config.yaml
train_examples: 72500
image_size: 48
norm: "rmsnorm"
norm_position: "pre"
inner_norm: false
slots_per_expert: 1
num_labels: 9
beta1: 0.9
beta2: 0.98
Rows from block 5 of a small multi-label image tagger, named by matrix and row number. Rows with one number within an expert belong to one neuron, the router's apart. Each number is 128 + 32 x the weight over its row's rms, rounded and kept within 0 to 255. All counts start at 0.
Before each expert's rows are labels from the 100 images, of 14976, where the router gives the expert most weight on average: "strongest on" is what is common among them. Only what is clearly more common there than usual is listed. The data: Sentinel-2 satellite tiles (TerraMesh).
# router: slot weights (model.blocks.5.mlp.router.weight, 4x192), inputs 0-191
# up: expert up (model.blocks.5.mlp.up, 4x48x192), inputs 0-191
# down: expert down (model.blocks.5.mlp.down, 4x192x48, transposed), outputs 0-191

# expert 3
strongest on: trees; main land cover: trees
router.3 [118 138 140 180  96 117 139 110  58 109 157 177 197 104  88 127 114 133 148  98 110  91 119 160  96 153 106 111  91 145 116 102 104 113 103 101 110 106 129 108 190 164  80 148 147  66 124 119 171 102  67 200 102 135 110 197  84  76  92 135 131 153 166 193 166 121  76 141 183 105 132 146 146 146 117 110  90 136 115 114 135  81  66 138  91  79 133 134 127 125 133 202 180 130 126 177 143  98 144 157  89 117  94 161 109  75 166 152  78 117 118 150 187 130 121 128  97  77 135 179  70 175 123 133 110  96  85  81  81  89 126 130 133 127  83  99  78 172  97 129  67 136  77 129 142 108 119 127 145 144 125  61 131 109  98 151 142 129 122 186 125 134 157  93 163  90 138 144 148 161 114 142 106 116 185  82 112  89 143 151 147  72  99 129 116 178 106 110 108 137 121  84]
up.0 [132 129 130 169 102 167 114 146 174 112 113 128  77 179 135 126 136  92  91 155 141 121 148 136 145 117  82 112  88 112 101 157 109  96  84 157 104  42 129  74 104 149 122 142 182 126 170 167 168 115 115 140 113 154 164 167 173 144 146  78  97 112 148  98 128 112 116 180 155 181 186 103 138 101 139  69  89 150 138 124 141 110 124 152 163 145 133  88  79 134 161 138 148 151 120  60 149 164 175 163 148 136 152 143 123 127 147 182 123 139 134 132 136 119 139  95 170  96 156 126 121  75  93  60 121 144  98  74 172  37 103 155  91  89 157 153  76 131 125  98 119 117  67 159 207 101  70 136  46 137 139 108 157 121  87 104  94 156 110 100 108 121 169 145 132 162 160 106  72  52 164 118  68 119 144 131 145 174 100 143 133 116  88 117 132 129 166 148 147  74 136  92]
down.0 [156 130 127  96 138  84 138  57  82 122 132 137 127 126 123 175 137 123 132 146 112  92 128 106 106 113  98 146 137  83 209 151 129 104 145 122 184 195 153 135  78 114 179 122  95 150 136 146 122 166 104  87 143 117 104  68 134 167 145 111 160  89 132 100  85 141 162 125 145 123 152 146 118 116  82 166 197  94 210 185  93 151 125 106 113 128 112 171 130 115 103 199 100 167  96 125 148 137 155 117 157 145 116 105 117 173 139 110 196  79  96  54 183 117 183 115 108 191 130 153 123 123 132 166 166 188 189 185 114 170 158 155  90 149 116 166 121 125 127 143 119 120 167 130 122 129 120 101 151 113 109 200 157 163 107 153  97 119 136 136 156  86 136  75  59 133 159 138 140 145 113 138 168  83 102 134  74 155 117 115  98 171 159 163 143  31 136 118 156 145 147 144]
up.1 [139 162  68 151 102 120 133 112 154 136 107 154  95 127  69 107 150  84 116 189 162 140 119  87 130 113 105 181 128 148 123 201  85 150 134 147  89  85  76 112 114 158 168 175 135 127 177 124 155  81 141 106  69 110 157 152 187 126 121 105 129 148 146 115 123 108  87 169  79 101 178  86 153 123 148  65 166 164 111 144 176 143 156  97 158 120 126  99 105 130 158 100 118 177 118 178  92 138 138 163 104 127 107 176 131 180 168 180 149 155 114 149 171 150 102 172 171 136 169 149 137  85  77  58 127 130 167 162  87  59  67 170 125 147 137 146  89 164 142 128 146  97  89 150 139 152 176 105  71 123 106 151  98 116 139 108 111 131 145 110 113 110 161 111 130 189 129 109 133  74 187 136 108 112 132 142 121 179  74 139 146 159 104  90 190  62 158  87 152  87 134  96]
down.1 [174 137 121 138 131 132 176 108 111 118 106 171 103 120 115 153 139 183  88 170 102 103 133  90 103  75  81 122 161  65 154 152 128 148 114 165 175 198 132 108 104  97 176 145 130 124 176  90 128 171 128  66 150  92 131  86 157 153 169  81 171  84 186 144 150 140 160 154 143  94 150 110  94 155 124 117 216 120 123 172 137 155 108 136 131 163 128 155 144 110  86 119 135 171 101 119 166 140 177 129 171 196 109 111 151 153 127  94 180 129 117 134 216 122 147  97 139 177 123 176 124 126  90 152 185 152 202 175 117  96 101 155 127 122 110 145 156 168 163 128 161  95 136 143 136 220  88 105 157 116 123 172 132 199 131 142 146 126 119 134 126  90 149 119  68 145 166 146  98 136 109 148 120  88  98 122  96 155 134  68 127 132  93 195 151 131 129 182 134  80 149 123]
up.2 [114 110  94 154 114  51 181 126 110 157 139 130 168 118 114 121 130  91  89 107 150 122  44 116 114 158 154 171 150 111 134 166 142 148 170 141  91  77  73 116 112 140 108 185 104 179 154 146  98  97 104 139 103 124 138 156 152 131 139 100 130 125 157 146  94  80 107 171  72 182 157 154 140 106 138 126 164 132 101 161 119 120 155  54 176  81 135 149 173 184 196 124 133 165 123 202 123 112 121 158 153  70 146 164 124 167 133 119 115 127 104 119 162  89 138 125 132 123 174 105 142  65  98  37 170 125 155 154  98  82 129 168 132 185 127 124 166  95 206 163 163 120 148  66 120 119 163 132 139  67  77 134  86 154 168 112 106 133 151  93 134  94 153 118  96 145  84 103  83  93 133 164 100 103  83 112 123 136 116 121 107 147 127  99 189  88 144  95 159 156 120 170]
down.2 [145  95 144 158 140 178 146 144 111 123 157 131 133 140  93 110 152 157 118 162 114 129 164  98 102  66 135 157 100 117  57 102  71 144 126 121 165 149  88  89 122 128 170 110 169  50  76  81 145 106 140 141  88  95 119 147 160 166 141 163 161 117 169 133 142 121  81 144 106  69 137 118  95 145 183 152 134  88  79 117 156  86 138 111 142 163 116  95 129 126 142 105 126 137 121 100 118 163 153 145 159 136  98 128 141  84 174 146 136 142 152 164 193 158 112 150 127 140  81 148  99 144 108 111 133  86 160  59 146  97 132  67 110 109 115 149 119 217 110 104 135 172 165 149 158 175 120 112 147 142 159 108 146 137 110 114 182 107 161 121 130 152 153 112 170 150 128 107  59 137 138 163 156 100 111  90 116 137 178  52 105  99  31 177  77 211 183 144 151  92 196 112]
up.3 [126 124 131 144 132  95 123 166 118 130  56 137 133 124  93  80  75 122 130 100  73 161 104 133 160 127 140  66 133 120  94 119 139 142 127  70 103 128 143 116  84 195 142 137  97 105 123 149 121  90 102 115 171  49 147 158 120 106 135 116 123 117 151 142  80  99 136 114 120 159  70 187 170  97 151 137  94 170 122 156 100 110 137 105 174 103  98 164 178 144 135  73  82 105 105 176 101 139 108 146 186 133 155  63 150 138 122 167 154 153  99 138 114 112  94 131  72 118 100  64 146  93 138  67 149 133 103  79 154 114  92 136 117 153  90  79 146 173 156  83 198 135 108  71 146 136 166 135 123 147 145 157 101 187 156 140 139 112 150 120 144  95 134 158 128 145 119 102 114  90  58 151  80 151  58 139 103 184 156  50 171 131 127  72  84 111 115  69 111 168 109  81]
down.3 [132 146  82 145 148 117 145 143 122 104 126 134 112 145 142 116 112 177 107 156 130 102 160 114 138 125 144 110 134  65  85 153 128 121 117 163  88 105 138 130 150 121 142 186 185 102 131  91 113  92  87 179 101  76 150 140 111  92 146 164  85 143 154 172 127 123  99 121 151 118 122 203 128 143 147 103 140 159 108 130 121  82 120 192 126 146 150 111 137 172 133 119 144 198 101 136  88 195 175 122 137 143 141 120 115 151 139 187 118 133 147 197 181 129  87 130 164 103 137  89 106 106  57  79  83  92 137  86 134  52 106  93 106 105  90  72  85 148 124  98 124 166 110 105 194 125 112 172 113 104 182 105  81 121 159  73 174 144 123 121 114 166 165 134 141 159 172 134 104 111 119  77 113  89 104 130  95 159 158 120 137  88  34 113  69 187 172 157 121  68 155  63]

# expert 0
strongest on: main land cover: rangeland
router.0 [ 98 149  98 135 118  71 142 136 118  99 147 150 125 113 160 119 113 156  85 134 111  95  88 154 131 100 110 100 109  67 158 111 183 153 104  75 110 160 134 150  98  92 124 164 136  91  10 116 126 124  87 115 151 135 132 115 109 107  91 165 113 110 117  94  70 173  87  61 161 108 137 163 107 154  28 148 172 109 156 129  89 112 180 158 150 130 126 125 163 116  80 210  52 104 159 164 102 144 133 109  92 128 130 132  99 104 129  93 143  99 117 131 125  74 161 123 158 170  68 152 144 140 173 185 109 142 142 156 137 183 148  86 100 134 164  86 129 153  66 157 111 136 111 152 136 103 132 157 140 129 118 135 136 127 106 142 187 151 129 143 134 131 190 171 118 165 162 145 161 185 140 103 169 162  93 132  39 123 147 159 136 123 183 102  99 147 170  99 140 117 171 108]
up.0 [157 106 108 106 105 128 150 162 169 109  82 173 204 144 116  96 130  91  93  95  58 156  97 100 174 105 157 155 175 154  71  97 155 105 126  78 106 118 157 155 123 207 126 150 139  97 164 119 116 142  83 135 127 133 133 166  92 107 101  97 113 130 115 135 110  78 149 129 137 134  80 123 180 137 159 119 104 183  60 148 156 117 111 126 103 123 100 159 169 159 157 129 128 125 111 145 154 141  98 214 108  60 156 100 142 137 113 168 119 124  85 171 137 111 102  95 113  88 149 131 186  98 101  95 180 116  61 116  68 113 138 128 135 178 129 123 181 126 104 129 109 137  99 114 135  83  95 103 172 101 101 121 134 149 194 152 126 102 109 159 114  81 106 160 139  96  46 135 123 161  93 170  86 151 160 167 150 122 143 121 215 105 162  94 132 158  69 101  82 171 102 148]
down.0 [156 110 173 106 136 166 129 151 120 115 134 153 183  92 139  95 163 141 140 157 121  72 151  67 147 112 101 120 181 128  57 140 180  53 111 168 162 123 166 121 112 144 134 107 167 162 196  86 131 155 119  67 106  96 145 139 175 132 128  66 113 155 146 122 168  80 130 177  75 130 153  99 170 113 135 154 110 132  72 159 181 148 110  96 126 120 125  61  71 135 140 109 130 164 122  94 144 148 129 148 118 132 123  66 147 136 125 167 115 142 134 191 169 113 121  71 124  97 156 123  72 144  69  94 149 110  44 113 110  77 129 153 107  93 101 123 158 181 136 108 137  92 101 149 127 159  60  94 142  86 155 143 109 127 154 168 112 127 138 131 100 101 146 157  65 117 175 167  67  97 143 134  78 151 127 164 131 167 151  80 162  59 125 169  93 137  99 121  92 134 115 130]
up.1 [133 118 130 159 111  94 131  62 159 100 141 101 111 166  62 144 179 171 116 112 139 119  99  98 202 154  99 107 168  94 137 157 137 113  88 126 119 154 121 169 209 159 105 142 107 133 178 132 144 201  91 163 110 104 115 198  86 100 105  82 116 104 119 169 170 158 131 150 180 115  93  87 165 122 107 162 150 131 182  65 123 102  90 176 110  92 159 151 177 125 129 167 170 136 142 169 170  80 172 176 115 139 175 120 131 117 101 169 115  89 122 123 121  87 119 113 125  97 129 137 146 145 100 140 130 113 131 163 119 117  88 148 183 138 176  83 110 122  80 133 140  32 103 122 104 109 106 110 215 111 126 104  98 169 174 186 125 114  85 184  85 128 145 103 101  70  85 103 148 150 135 127 124 102 168 121 130 152 186 177 147 151 146 128 136 134 107 131 144  95 145 169]
down.1 [120 133 138  99 129 150  61 152 156 163  83 130 123 127 179  96 143 120 168 183 141 101 171  63 144  78 126 173 116 112 106 163 117 101 149 205 121  82  92 165  93  94 120 152 151 159 155  89  90 143 151  96 101 129 133 121 188 136 197 120  93 175 165 120 147  87 182 149 113 139 112 119 103 155 124 126 156 149 111 152 127 120  99 131 132 171 206  89  79 108 110  60 106 135 201  65 128 154 116 147 137 147 138  89  20 159 162 170 154 126 136 168 138 174  76 154 146 144 166 149  89 109 105 124 149 172 131 116 117 104 134 117 131  73  46 163 143  89 174 105 158 113 142 109 153 136 182  85 118  97 123 107 148 120 104 113 125 113 110 106  97 126 127  86 111 160 154 131  91 149 162 132 110 153 168 186 149  87  98 142  88  83 154 158 128 104 117 198 134 123 119  98]
up.2 [155 117 165 103 129 132 145 128 109 127 138 141 138 108 105 138 175 177 211 117 134 102 127 104  27  97  74 106 140 124 121 108 127 141 165 148 159 199 136  74 139  86 120  96  79 127 104 100 156 144 142 152 152 112 129 120 124 111 138 114 207 128 132 151 210 174 188 110  74 128 143 149 136 170 131 146  85 115 129 131 168 158 152  98  75 140 125  89  68  76 103 103 172 184 108 124 120  91 125  73 126 149  96 192 141 126 139  52 107 102 176 111 109 174 154 134 153 121 135 170 113 197 142 139 144 134 154 146 150 137 101 117 123 112 136  91 109 120 118  98 121 151 159 155  51 172 111 164 132 115 128 116  86 167 118  86 125 142 106 141 161 150 117  82 118  83 158 217 179 186 142 110 126  90  94 151  84 136 143 110 117  89 115 175 117 145 112 121 120 197 173  96]
down.2 [ 93  96 185 100  59 133 136 187 143 171  94 131 137 124 165 170 108  67 171 115 153 111 133 137  76 157 169 193  93 173 155 148  69 139 154 158 119  94 114 131 101 161 115 130 131 159 169 159  91  70 168 174  86 116 109 124 115 156 102 119 126 172 143 101 126 110 123 128 101 162 111 121 117 123 184  96 147 155 114 123  99 135  84  97 141 100 167 133 112 136 175 125 148  97 103  82  82  99  88 149 112  53 146 120 144 176 161  92  86 129 108 122 122 179 116 155 103 120 130 127 112  86 112  84 146 123 152 135 100 121 158 171 115 141  81 172 134 120 200 146 127 157 133  76 124 124 193 106  95 154 120 101 154  63 125  97 151 136 140 103 203 145  87 169 178 130  52 110 109  97 135 166 127 133 162 139 202  87 100  95 102 164 114 121 162 163 100 167 160 198 112 176]
up.3 [129  92 168  94 152 171 115  73 155 140 142 115 116 152  82 138 172 169 216 140  96 131 139  51 147 113  58 130 197 103 154 128 131 115 142 159 161 175 130 134 147 126 132  66  77 118 175 115 166 211 139 111 145 109 134 163 133 142 143  91 182 123 113 173 203 121 189 153 112 112  94 127 102 106 134 215 108  91 167  79 147 157 117 134  90 125 134  89 132  64 102 130 175 187 135 123 151  67 115 124 171 150 170 129 121 118 117  92  91  98 139 134 122 139 144  69 107  68 165 128 118 156  79 122 169 110 124 138 110 109 122 131 142 108 138 132 135 114 112 105 160  79 176 176  93 156  86 101 197 104 125 104  94 164 142 135  81 115 131 181 112 141 115  62 108  80 127 176 165 154 148 117 120 126 116 113 117 142 186 130 133 112  83 162 136 143 128 114 135 107 161 167]
down.3 [118  87 168  97 100 124 153 166 168 148  73 101 130 139 188 108 129  81 163 157 121 111 190 129 130 122 144 205  88 166 163 104  79 114 144 176 143  87 142 164 101 151  92 149 159 160 131 114  68  96 188 130  91 112 174  89 141 168 152 105 139 174 128 132 173 118 161 129 104 146 141 128 122  94 166 110 142 166  96 132 101 134  86 134 135 193 169 138  89 172 118 100 113 125 170  68 126 138 114 129 135 118 162 130  79 108 159 144 118 168 126 148 135 200  74 150 137 131 148 145  65  86 154 117 145  82 137 112 128 150 151 112 127 138  56 191 158  98 177 113 145 135 121  87 169 162 183 119  71 123 150 109 154  78 109 134 136 156 148  70 188 190 100 132 146 146 117  72  84 133 142 143 155 131 163 149 189  98  93 113  79  97  97 120 156 176 152 189 134 169 109 159]

# expert 1
strongest on: water; main land cover: water
router.1 [104 106 139  79 162 129 117  64 118 160 151 122 169 134 174 137 138  79 138  87 154 102 152 105  94 140 122 192 145 133 182 168 159 100 175 157  87 177  91 109 123 116 104  87  75 140 140 135 109 143 139 149 125 148 117 101 118 178 110 121 170 107 140 113 119 147 173 104  75 192 177 158 139 102 136 173 134  51 190 148 108 189 134  63 114  81 138  90 129 125 132 138 168 100  91 111 154  86  63 133  98 121 155 126 146 171 135 112 148 185 125  58 106 145 154 132 111 119 150 151  82 148 136 123 124 121 108 151  69 102 150 178 109 138 121 161 147  56 130  92  66 105 164 122 111 107 175 143 144 142 115  83 140  67 122 127  24 129 167  93 171 134 112 114 138 119 165 128 174 101 141 167  96  79 113  84  94 106 116 135  79 154  86 130 112  77 176 126 112 160 146 136]
up.0 [139 142 115 137 103 168 111 148 132 119 139 171 137 146  64 111 108 115 175  90 131 196 127 133 139 135 115  76  93 128 105 132  81 104 104  66 122 139 139 117 159 153  92 113 125  99 112  97 200  85 140 147  85 135 117 201 111 150  73 150 160 173 138 168 136 108 106 157 180 146 100 144 230 143 141 135 113 145 148 121 140 124 114 162 108 142 135 139 204 128 118 147 131 106 126 154 163 124 151 181 123 184 100 143 128 119 125 168 128 143  75 134 116  69  63 132  84 148 111 160 118 156 156 142 120 104 100  73 171 107  94 119 113  83 187 110 121 131  71 110 109 124 115 185 154  67 162 127 127 180 105 120 137 160  84 183 136 144 127 132 126 131 110  87 236 130  64  67 132 163 146 150  74 139 177  80 183 130 132 123 175 120 143  75  96 159 161  95 152 124 140 138]
down.0 [103 158 102 152 189 161 145  86 114 134 183  77 151  71 133 106  97 136  80 142 152 118 128 138 161 114 185 161 180  94 158 113 131 100  96 113 106 141 114 183 179  86  46  73 137 136  70 152  69 146 136 156 152 156  91 104 105 172 172 149  91  99  33 133  97 189 109 108  88 155 130 130  66  67 106 170 127 108 149 158 102 119 181 121 148 133 153 133 161 148 124 141 182 154 128  92 137 106  96 114 118 130  70 127 137 131  71  76 140 112 134  82 124 160 172 107 127 129 101 109 123 125 206 163 138 100 191 141 167 201 145 103 115 159 125  86 170 131 105 128 148 169 124 119 129  94 118 156 132 128 154 116 163 148 163 130  80  98 156 133 158 153 119 126  79  97 105 168  91 150 124 152 198 117 141 101 141 157 162  93  99 139 159 127 100  82 127 102 134 119 106 179]
up.1 [ 75 137 108  95 124 127 152 147 151 141 124 127 129 120 159 128  54 106 134 185 109 123  46  99 142  89  95 114 191 115 157 139 138 163 124 140 123  92 183 175  86 131 234 118 127 152 169  98 105 129 168 127 122 117 126 119 150 122 149  93  76 115  89 100  81  89  86 120  88 103 143 162  93  61 176 132 144 122 155 158 122 116 104 116 137 125 124 113 136 148 162 119 125 136  97 106  97 147 105 140  90 164 108 113 144 191  77  93 135 123  90 108  94 112 175  88  82  93 137 105 153  66  78  76 203 149 107 179 178 110 154 160  92 170 149 158 149 156 175 136 152 156 109  98 158 129 140 111 124 113 135 156 138 119 104 109 103 133  90  77 170  69 135 159  72 123  95 174 103  97 135 117 101 108 140 137 148 139 137 133 108 144 131  41 152  34  99 123 195 112 121 154]
down.1 [155  81 141 126 134 146  74 141 157 164  91 159  67 181 106 216 121 175 171 161 112 169 155  80 121 164 110  95 146 122 108 147 135 135 129 178 200 158 179 147 124 145 235 128 119 134 189  95 170 142 105  97 120  83 118 138 157  86 140 128 133 145 158 172 129  97 153 135 132  58  86 123 117 144 118 153 114 145 147 116 145 131  73 172  96 168  81 123  87  80  77  76 124  82 123 166 116 172 141 156 144 191 122  91 156 169 152 130 122 126 126 133 151 138 141 108  39 156 136 107  99 143  91 158 133 169 127 126  98 124 140 140 134 100  85 147 112 138 140  90 190 138 171 116 125 151 126  82 175 129 142 192 116 141 102 170 183 127 169 140 101  85 119 144 149 146 169 140 144 117  98  70 169 104 100 116  99 102 164 138  82 182  98 132 107 145 137 136 165  78 110 140]
up.2 [159  84 152 167 164  85 120 103  94 104  69 147 157 109 123 116 118  98  99 130 119 111 133 103 130 126 130 133 143  76 133 136 141  86 135 139  70 145 113 132  73 132 148 118 128 112 117 179 120 157  30 132 130 102  67 127 158 138 135  97 135  55 156  89  39  91 161 172 121 148 152 172 141 131 109 158 113  96 189 165 121 122 129  85 134 100 114 135 143 124 129 103 129  67  98  89 151 191 163  79 195 122 136  48 163 156 135 188 179  99 114  87 136 127 151 107  94 131 134 110 126  74 148  90 101 170 111 121 134  97 123 146  99 134 137 154  88 100 146  89 120 108 103  65 129  67  94 175 133 136 144 148 200  80 152 100  93  91 137  90 152 110 170 134 108 156 155 115  90  89  76 164 127  80 132 125  76 197 124  97 111 120 105 120 103  81 146 156  81 150 165 124]
down.2 [104 129 142 130 110 184 141 191 190 112  98 137  78 175 121  79 153 155 170 148  87 137  97 122 150 119 120  77 155 149  83 121 149 147 123 119 138 113 150 153 111 180 108 131 143  91 134  94 172 132 177 129 111 144 167 184 155 101  89 129 154 124 101  98 189 133 119 109  93 100 131 105 126 101 161 116  73 192  75  80 212 124 138 156  88 174 183 101  80 139 113  81 106  74 166 155 144 106 144 123  87 116 139 191  89  86 123 103 114 159 149 179 113  94  91  88 110  93  99 149 144 176 132 101 157  57  84  98 134 105  88  99 123 146 165 100 156 152  84 124 192 144  76 142 127 163 141 125 107 147 161 102  81 199 144 148 108 184 115 105 149 137  96 151 141 121 123 165 141 148 129 103  96 178 105 136 136 178 127 131 149  87  78  61 134 140 143  69 151 104 152 111]
up.3 [150 146 174 123 157 123 156 130  70 186 106 150  70 119 102  81 142 141 159 133 108 140 162 152  79  71  80  64 121  98 133  74 140 152 127 120 184 214 157  11 166 111 153 104 167 102 104 125 161  92 121  88 152 145 143  86 167 172 120 131 117 104 124  95 140 133 125 144 123 129 106 123 158 182  96 110 137 132 128 142 135 125 174 128  72 149 102 128 116 117  67 111 110 141  97  91 144 154 177 129 112 182  93 128 178 128 119 109 195 129  94 157 173 160 139 141 152 158  85 146 150 176 148 144 163 115 114 138 175 139  82 131 113  94 148 108 109 137  92  83 149 103 135 176 137 143  90 142  95  91 143 156  84 213  75 120 112 184  95  93 127 150 153 126 145 129 140 144 141 135 143 111 116 142  94 121  54 186 140  57 152 105 111 146 102 160 161 140 138 130 178  75]
down.3 [117 180 175 128 180 126 137 136  47 130  89 107 121 141 153 111 129 107 101 126 134 111 122 128 133 181 142 154  99 164 154 138 115 112  89 118 129 163 192 118 117  87 156 135 132 182  62 158  87  93 146 123 119  79 119  45 132 152 157 133  77 132 124  65 135 111  95 154 132 152 118 125 127 143 134 127 134 152 112 142  63 176 169 104 145 188 111 115 122 166 126 115  63 110 104  48  92 173 154 152 135 152 130 127 119 132 146  88 181  95 135 135 185  94 134 109 109 178 134  82  84 138 166 148 142 153 103 153 129 166 176 120  27  56 126 130 177 112 113 110 144 132 132 115 135 137 120 179  80 146 172 157 113 129  76 101 131 167  93 106 198  98  64 154  90 163  94 124 105 135  90 142  80 144 107 127 126 168 118 119 183 114 148 145  78 102 125 145 197 162 153 102]

# expert 2
strongest on: water; main land cover: water; clouds
router.2 [143 121 141 132 113 183  98 170 203 127  96 132  67 176  68 124 149 136 161 148 116 165 104  79 156 133 100  79 150 122  81 137  87 155 154 119 210 136 177 118  96 137 176 102 123 133 182  97 196 125 175 115  99  72 145 173 179 126 168 121 150 117  92 151 172 134 156 173  91 104 101  94 134  99 206 161 100 130  94  94 159 115 102 152 131 155 135 106 103 131 145  98  76 162 171 145 143 150 117 158 144 158 102 151 117 127 111 156  88 145 122 183 113 129 134  84 102  71 141  90 148 170  56  97 190 105 130 118 185  97  91 136 167 128 130 113 148 158 118  90 188 118 147 158 115 177  75 109 159 116 154 143  51 216 118 158 143 160 141 112 140  68 122 156 142 112 145 133 147 123 141 104  84 167 111 133 142 175 144  87 151 151 133 136 113 147 116 120 165 110 145 151]
up.0 [ 96 122 178 135 151 161 180 137 117 145 143  99 124 175  67  90 149 102 184 139 124 164  99 122 117  28 165 110 162 106 160 100 117 128  98  66 153 156 106 118 143  95 180 112 180 108 113  84  98 163 157  98 140 148 132 145 149 165 110 190 124 133 124 146 143 173  59 115 122  71 108 157 123 165  90 172 108 124  93  98  76  42 218 149 130 132 111 103 129 161 109 177  84 183 126 149 177 173 111 132 132 127 145 165 125 123 118 111 141 109 156 155 114 145 124 150 100 154  48 172 150 188  98 144 156 126 119 150 123 143 146 121 146 128 140  88  99 187  89 144 131 148 155 190 144  89  90 108 141 100 146 136 102 127  94 147 184 124  91 151 126 112 146  75 167 173 113 114 161 185 134 148 163 150 147 112 154 138 138 130 157  70 191 108  90 126 164 102 175 146 139 110]
down.0 [105 185 173 139 126  92 169 106 111 111 200  71 140  99 166 128 129 132 104  95 162 106 114 219 136 173  86  85 126 149 170 109 185 159 112 102 111 129 167 105 171  94 105 134 116 166  76 182 130 105 153 135 173 178 141  52 111 128  58 148 144 120  71 102 107 197 113  89  94 150 140 119  92 104  63 107  93 138 149 117 116 140 158 130 116 117 136 143 116 118  98 194 108 122 174 156  80  80 115 101  78 126 146 156  70  66 126  63 111 123 120  99 129  85 148 123 176 125  81 107 132 168 188 135  86  85 123 175 120 166 153 128 113 175 144 118 108 145 106 200 139 129  81 204 121 162 121 155 135 158 110 102 113 127 147 119 119 138 148 139 149 186  99 159  80  87 133 142 161  80 146 100 153 136 108 138  98 104  95 149 125 141 150 124 141 114 136  70 120 123 119 113]
up.1 [ 84 176 154 129 130  91 105 126 117  93 186 125 126  88 173  89 117 118 128  70 122 143 125 173 158 153  93 130 112 121 152 124 145  69 143  46  46  99 103 142 137 124  92 115 104 102 105 212 135 103  75  95 118 164 151 154  64 127  56 123 123 142 134 146  39  98 121 125 149 183 139 172 155  93  93 130 143 122 164 155 105 141 148 133 150  72 134 111 153 139 139 194  75  98 139  84  97 121  97 128 150  96 175 101 118 122 160 132 131 112  33 142 143  57 135 139 128 152 121 137  99  67 109 101  89 119  66 114  95 138 177 156  77 127 110 153 119  87  89 148  76 109 151 168 194  50 131 162 120 143  73 137 155  99 112 158 122 143 152 135 113 132 153  94 150 137 105 109 130 113 165 115 135 180 131  96  84  92 114 163 127 133 147  99 129 126 151  85 108 124 119 111]
down.1 [130 115  81 122 193 107 144  92  82 145 161 142 129 116 111 135  91 125  79 117 147 169 145 116 118 111 143 122 115  60 112 134 127 184 145 107 143 191 160 137 161  59 145 128 143  86 121 108 124 145  98 146 161 117 129  94 106  89 169 191 125  77 171 157 105 166  96 128 191 103  65 163 110 148  91 146 159  85 146 122  78  72 149 166 159 121 139 128 240 124 121 129 125 172 119 164 110 207 170 124 158 140  84  92 167 174 103 126 184 128 151 112 131 157 160 128  96 131  98  83 188 146 117 122  98 175 149 133 162 116 126 128 142 136 148  74 117 157 133 141 110 170 162  96 158  97  68 167 175  94 148 173 119 141 131 115 149 107 112 116  75 119 183 111 139 138  99 123 139 145  68  72 131  56 120  95  72 133 161 111 154 117 121 150  82  97 159 171 163 102 142 128]
up.2 [137 171 126  96 170  86 119  46 119  99 119 106 138 146 156  89 162 137 148 141  89 137 153 100 166 101  90 177 165  61 165 105 152  94 119 144 125 133  90 174 124 103 107 155 158  61 109 103 128 165  87  86 121  85 113 143 143 163 163 128 119  89 139 155  87 132 130 133 164 122 183 132 111 110  63 152 196  95 143 169 114 156 132 127 135 123 133 134 101  84  46 159 142 137 137 105 124 146 172 104 146 212 104  94 121 115 162 153 117 141 136 155 184 106 140 116 188 125 144 168  92 133 100 150  82 121 154  86  75 105 125 102 134  95 111 180  97 126  81 131 122  76 129 129 142 123 131 102 139 147  87 105 158 109  90 190  88 128 126 104  91 151 143  85  83 151 210  86 155 105 151  77 109 124 161 119  98 102  86 199 112  48 113 156 131 147 130 154 125  58  97  93]
down.2 [127 137  95 142 152 173  68 105  86 182 188 118 140  71  45 105 157 114 139 117 158 122 103 111  68 160 141 127 140 187 117 167 108 129 159 139 138 165 112 123 165 162 132  46  81 102 171 139 153 122  77 125 111 104  60 171  97 125  75 127 161 155 129 137 131 118 121 127 142 110 103  83 135 115 182 125 144  80 104 110 132 169 125  71 129  95 129  65 144  96 181 149 180 136 138 165  72  92 108 167  81 111 118 127 140 154 147 124 102  82  99 113 146 130 176 146  79  99 143 103 109 130  97 120 154 144 124  91 128  68 146 160 155 114 135 153  96 163 141 177 125 113 152 142  70 118 145 101 192 155  92  73 126 105 141 101  79  88 125 182 112  75 106  93 150  92  93 114  97 116 129 146  26 172 155 124 152 106 159 103 111 138 131 165 121 100  83  63 133 134 126 154]
up.3 [102 159 142 161 134 118 136 137 105 164 142 100 118 134 117 115  76 178 174 111 109 114  76 152 105 143 128 104 106 142 129 122 168 132 112  54  95 153 167 140 157 116 109  90  93  65 119 151 150  85 150 195 137 103 117 162  92  82  21 157 127 137 127  87 104 130  80  66 112 179 167 173 149  97 145 154  95 129 175 138 125 100 111 125 114  82 116 137 100 149 162 151 131 121 116 182  96  78  78 149  72 134 143 144 151 136 103  86 147  94  68  72 106  81 103 131  91 122  56 107  88 154 163 119 151 149  88 144 143 123 108 133 117 181 164  54 132 175 126 139 125 156 106 118 116  83 152 159 133 129 142 133  85 146 146 169  87 176 159  84 167  93 153 156 152  70 140 116 164 118 126 107  39 139 104 115 115 151 148 122 135 132 119 116 104 129 137  13 128 127 115 135]
down.3 [124  58 181 132 140 133 161 175 130 159 158  89 115 144 128 129 118 133 179  87 172 176 125 168  80 118 128 124 111 133 104 186 100 152  34 159 129 170  91  66 151 139 173 105 161 119 128  92 102 129 182 146 149 113 144 111 162 140 137 125 108 174 194 149 200 118 113 160 139  89  84 104 155 124 142 169 101 150 102  85 116 159 147 160 146 180 177 107 133 148  85 136 147 151 116 135 130 137 136 182 119 177 148 135 123 126  98 127 173 182 201 143  99 107 115 106 119 126  98 107 109 159 129 108  87 117 108 101 153  80 150 135 159  89 156 119 137 154 138 111 124 152 138 140 116 106 117 159 112 116 159  76 127 136  61 166 198 162  92 140  93 160  89 135 204 186 123  71 101  99  92 113 104  62 112  85 162 133 166 119 113 120  95 106  95 202 161 134 194 103 163 136]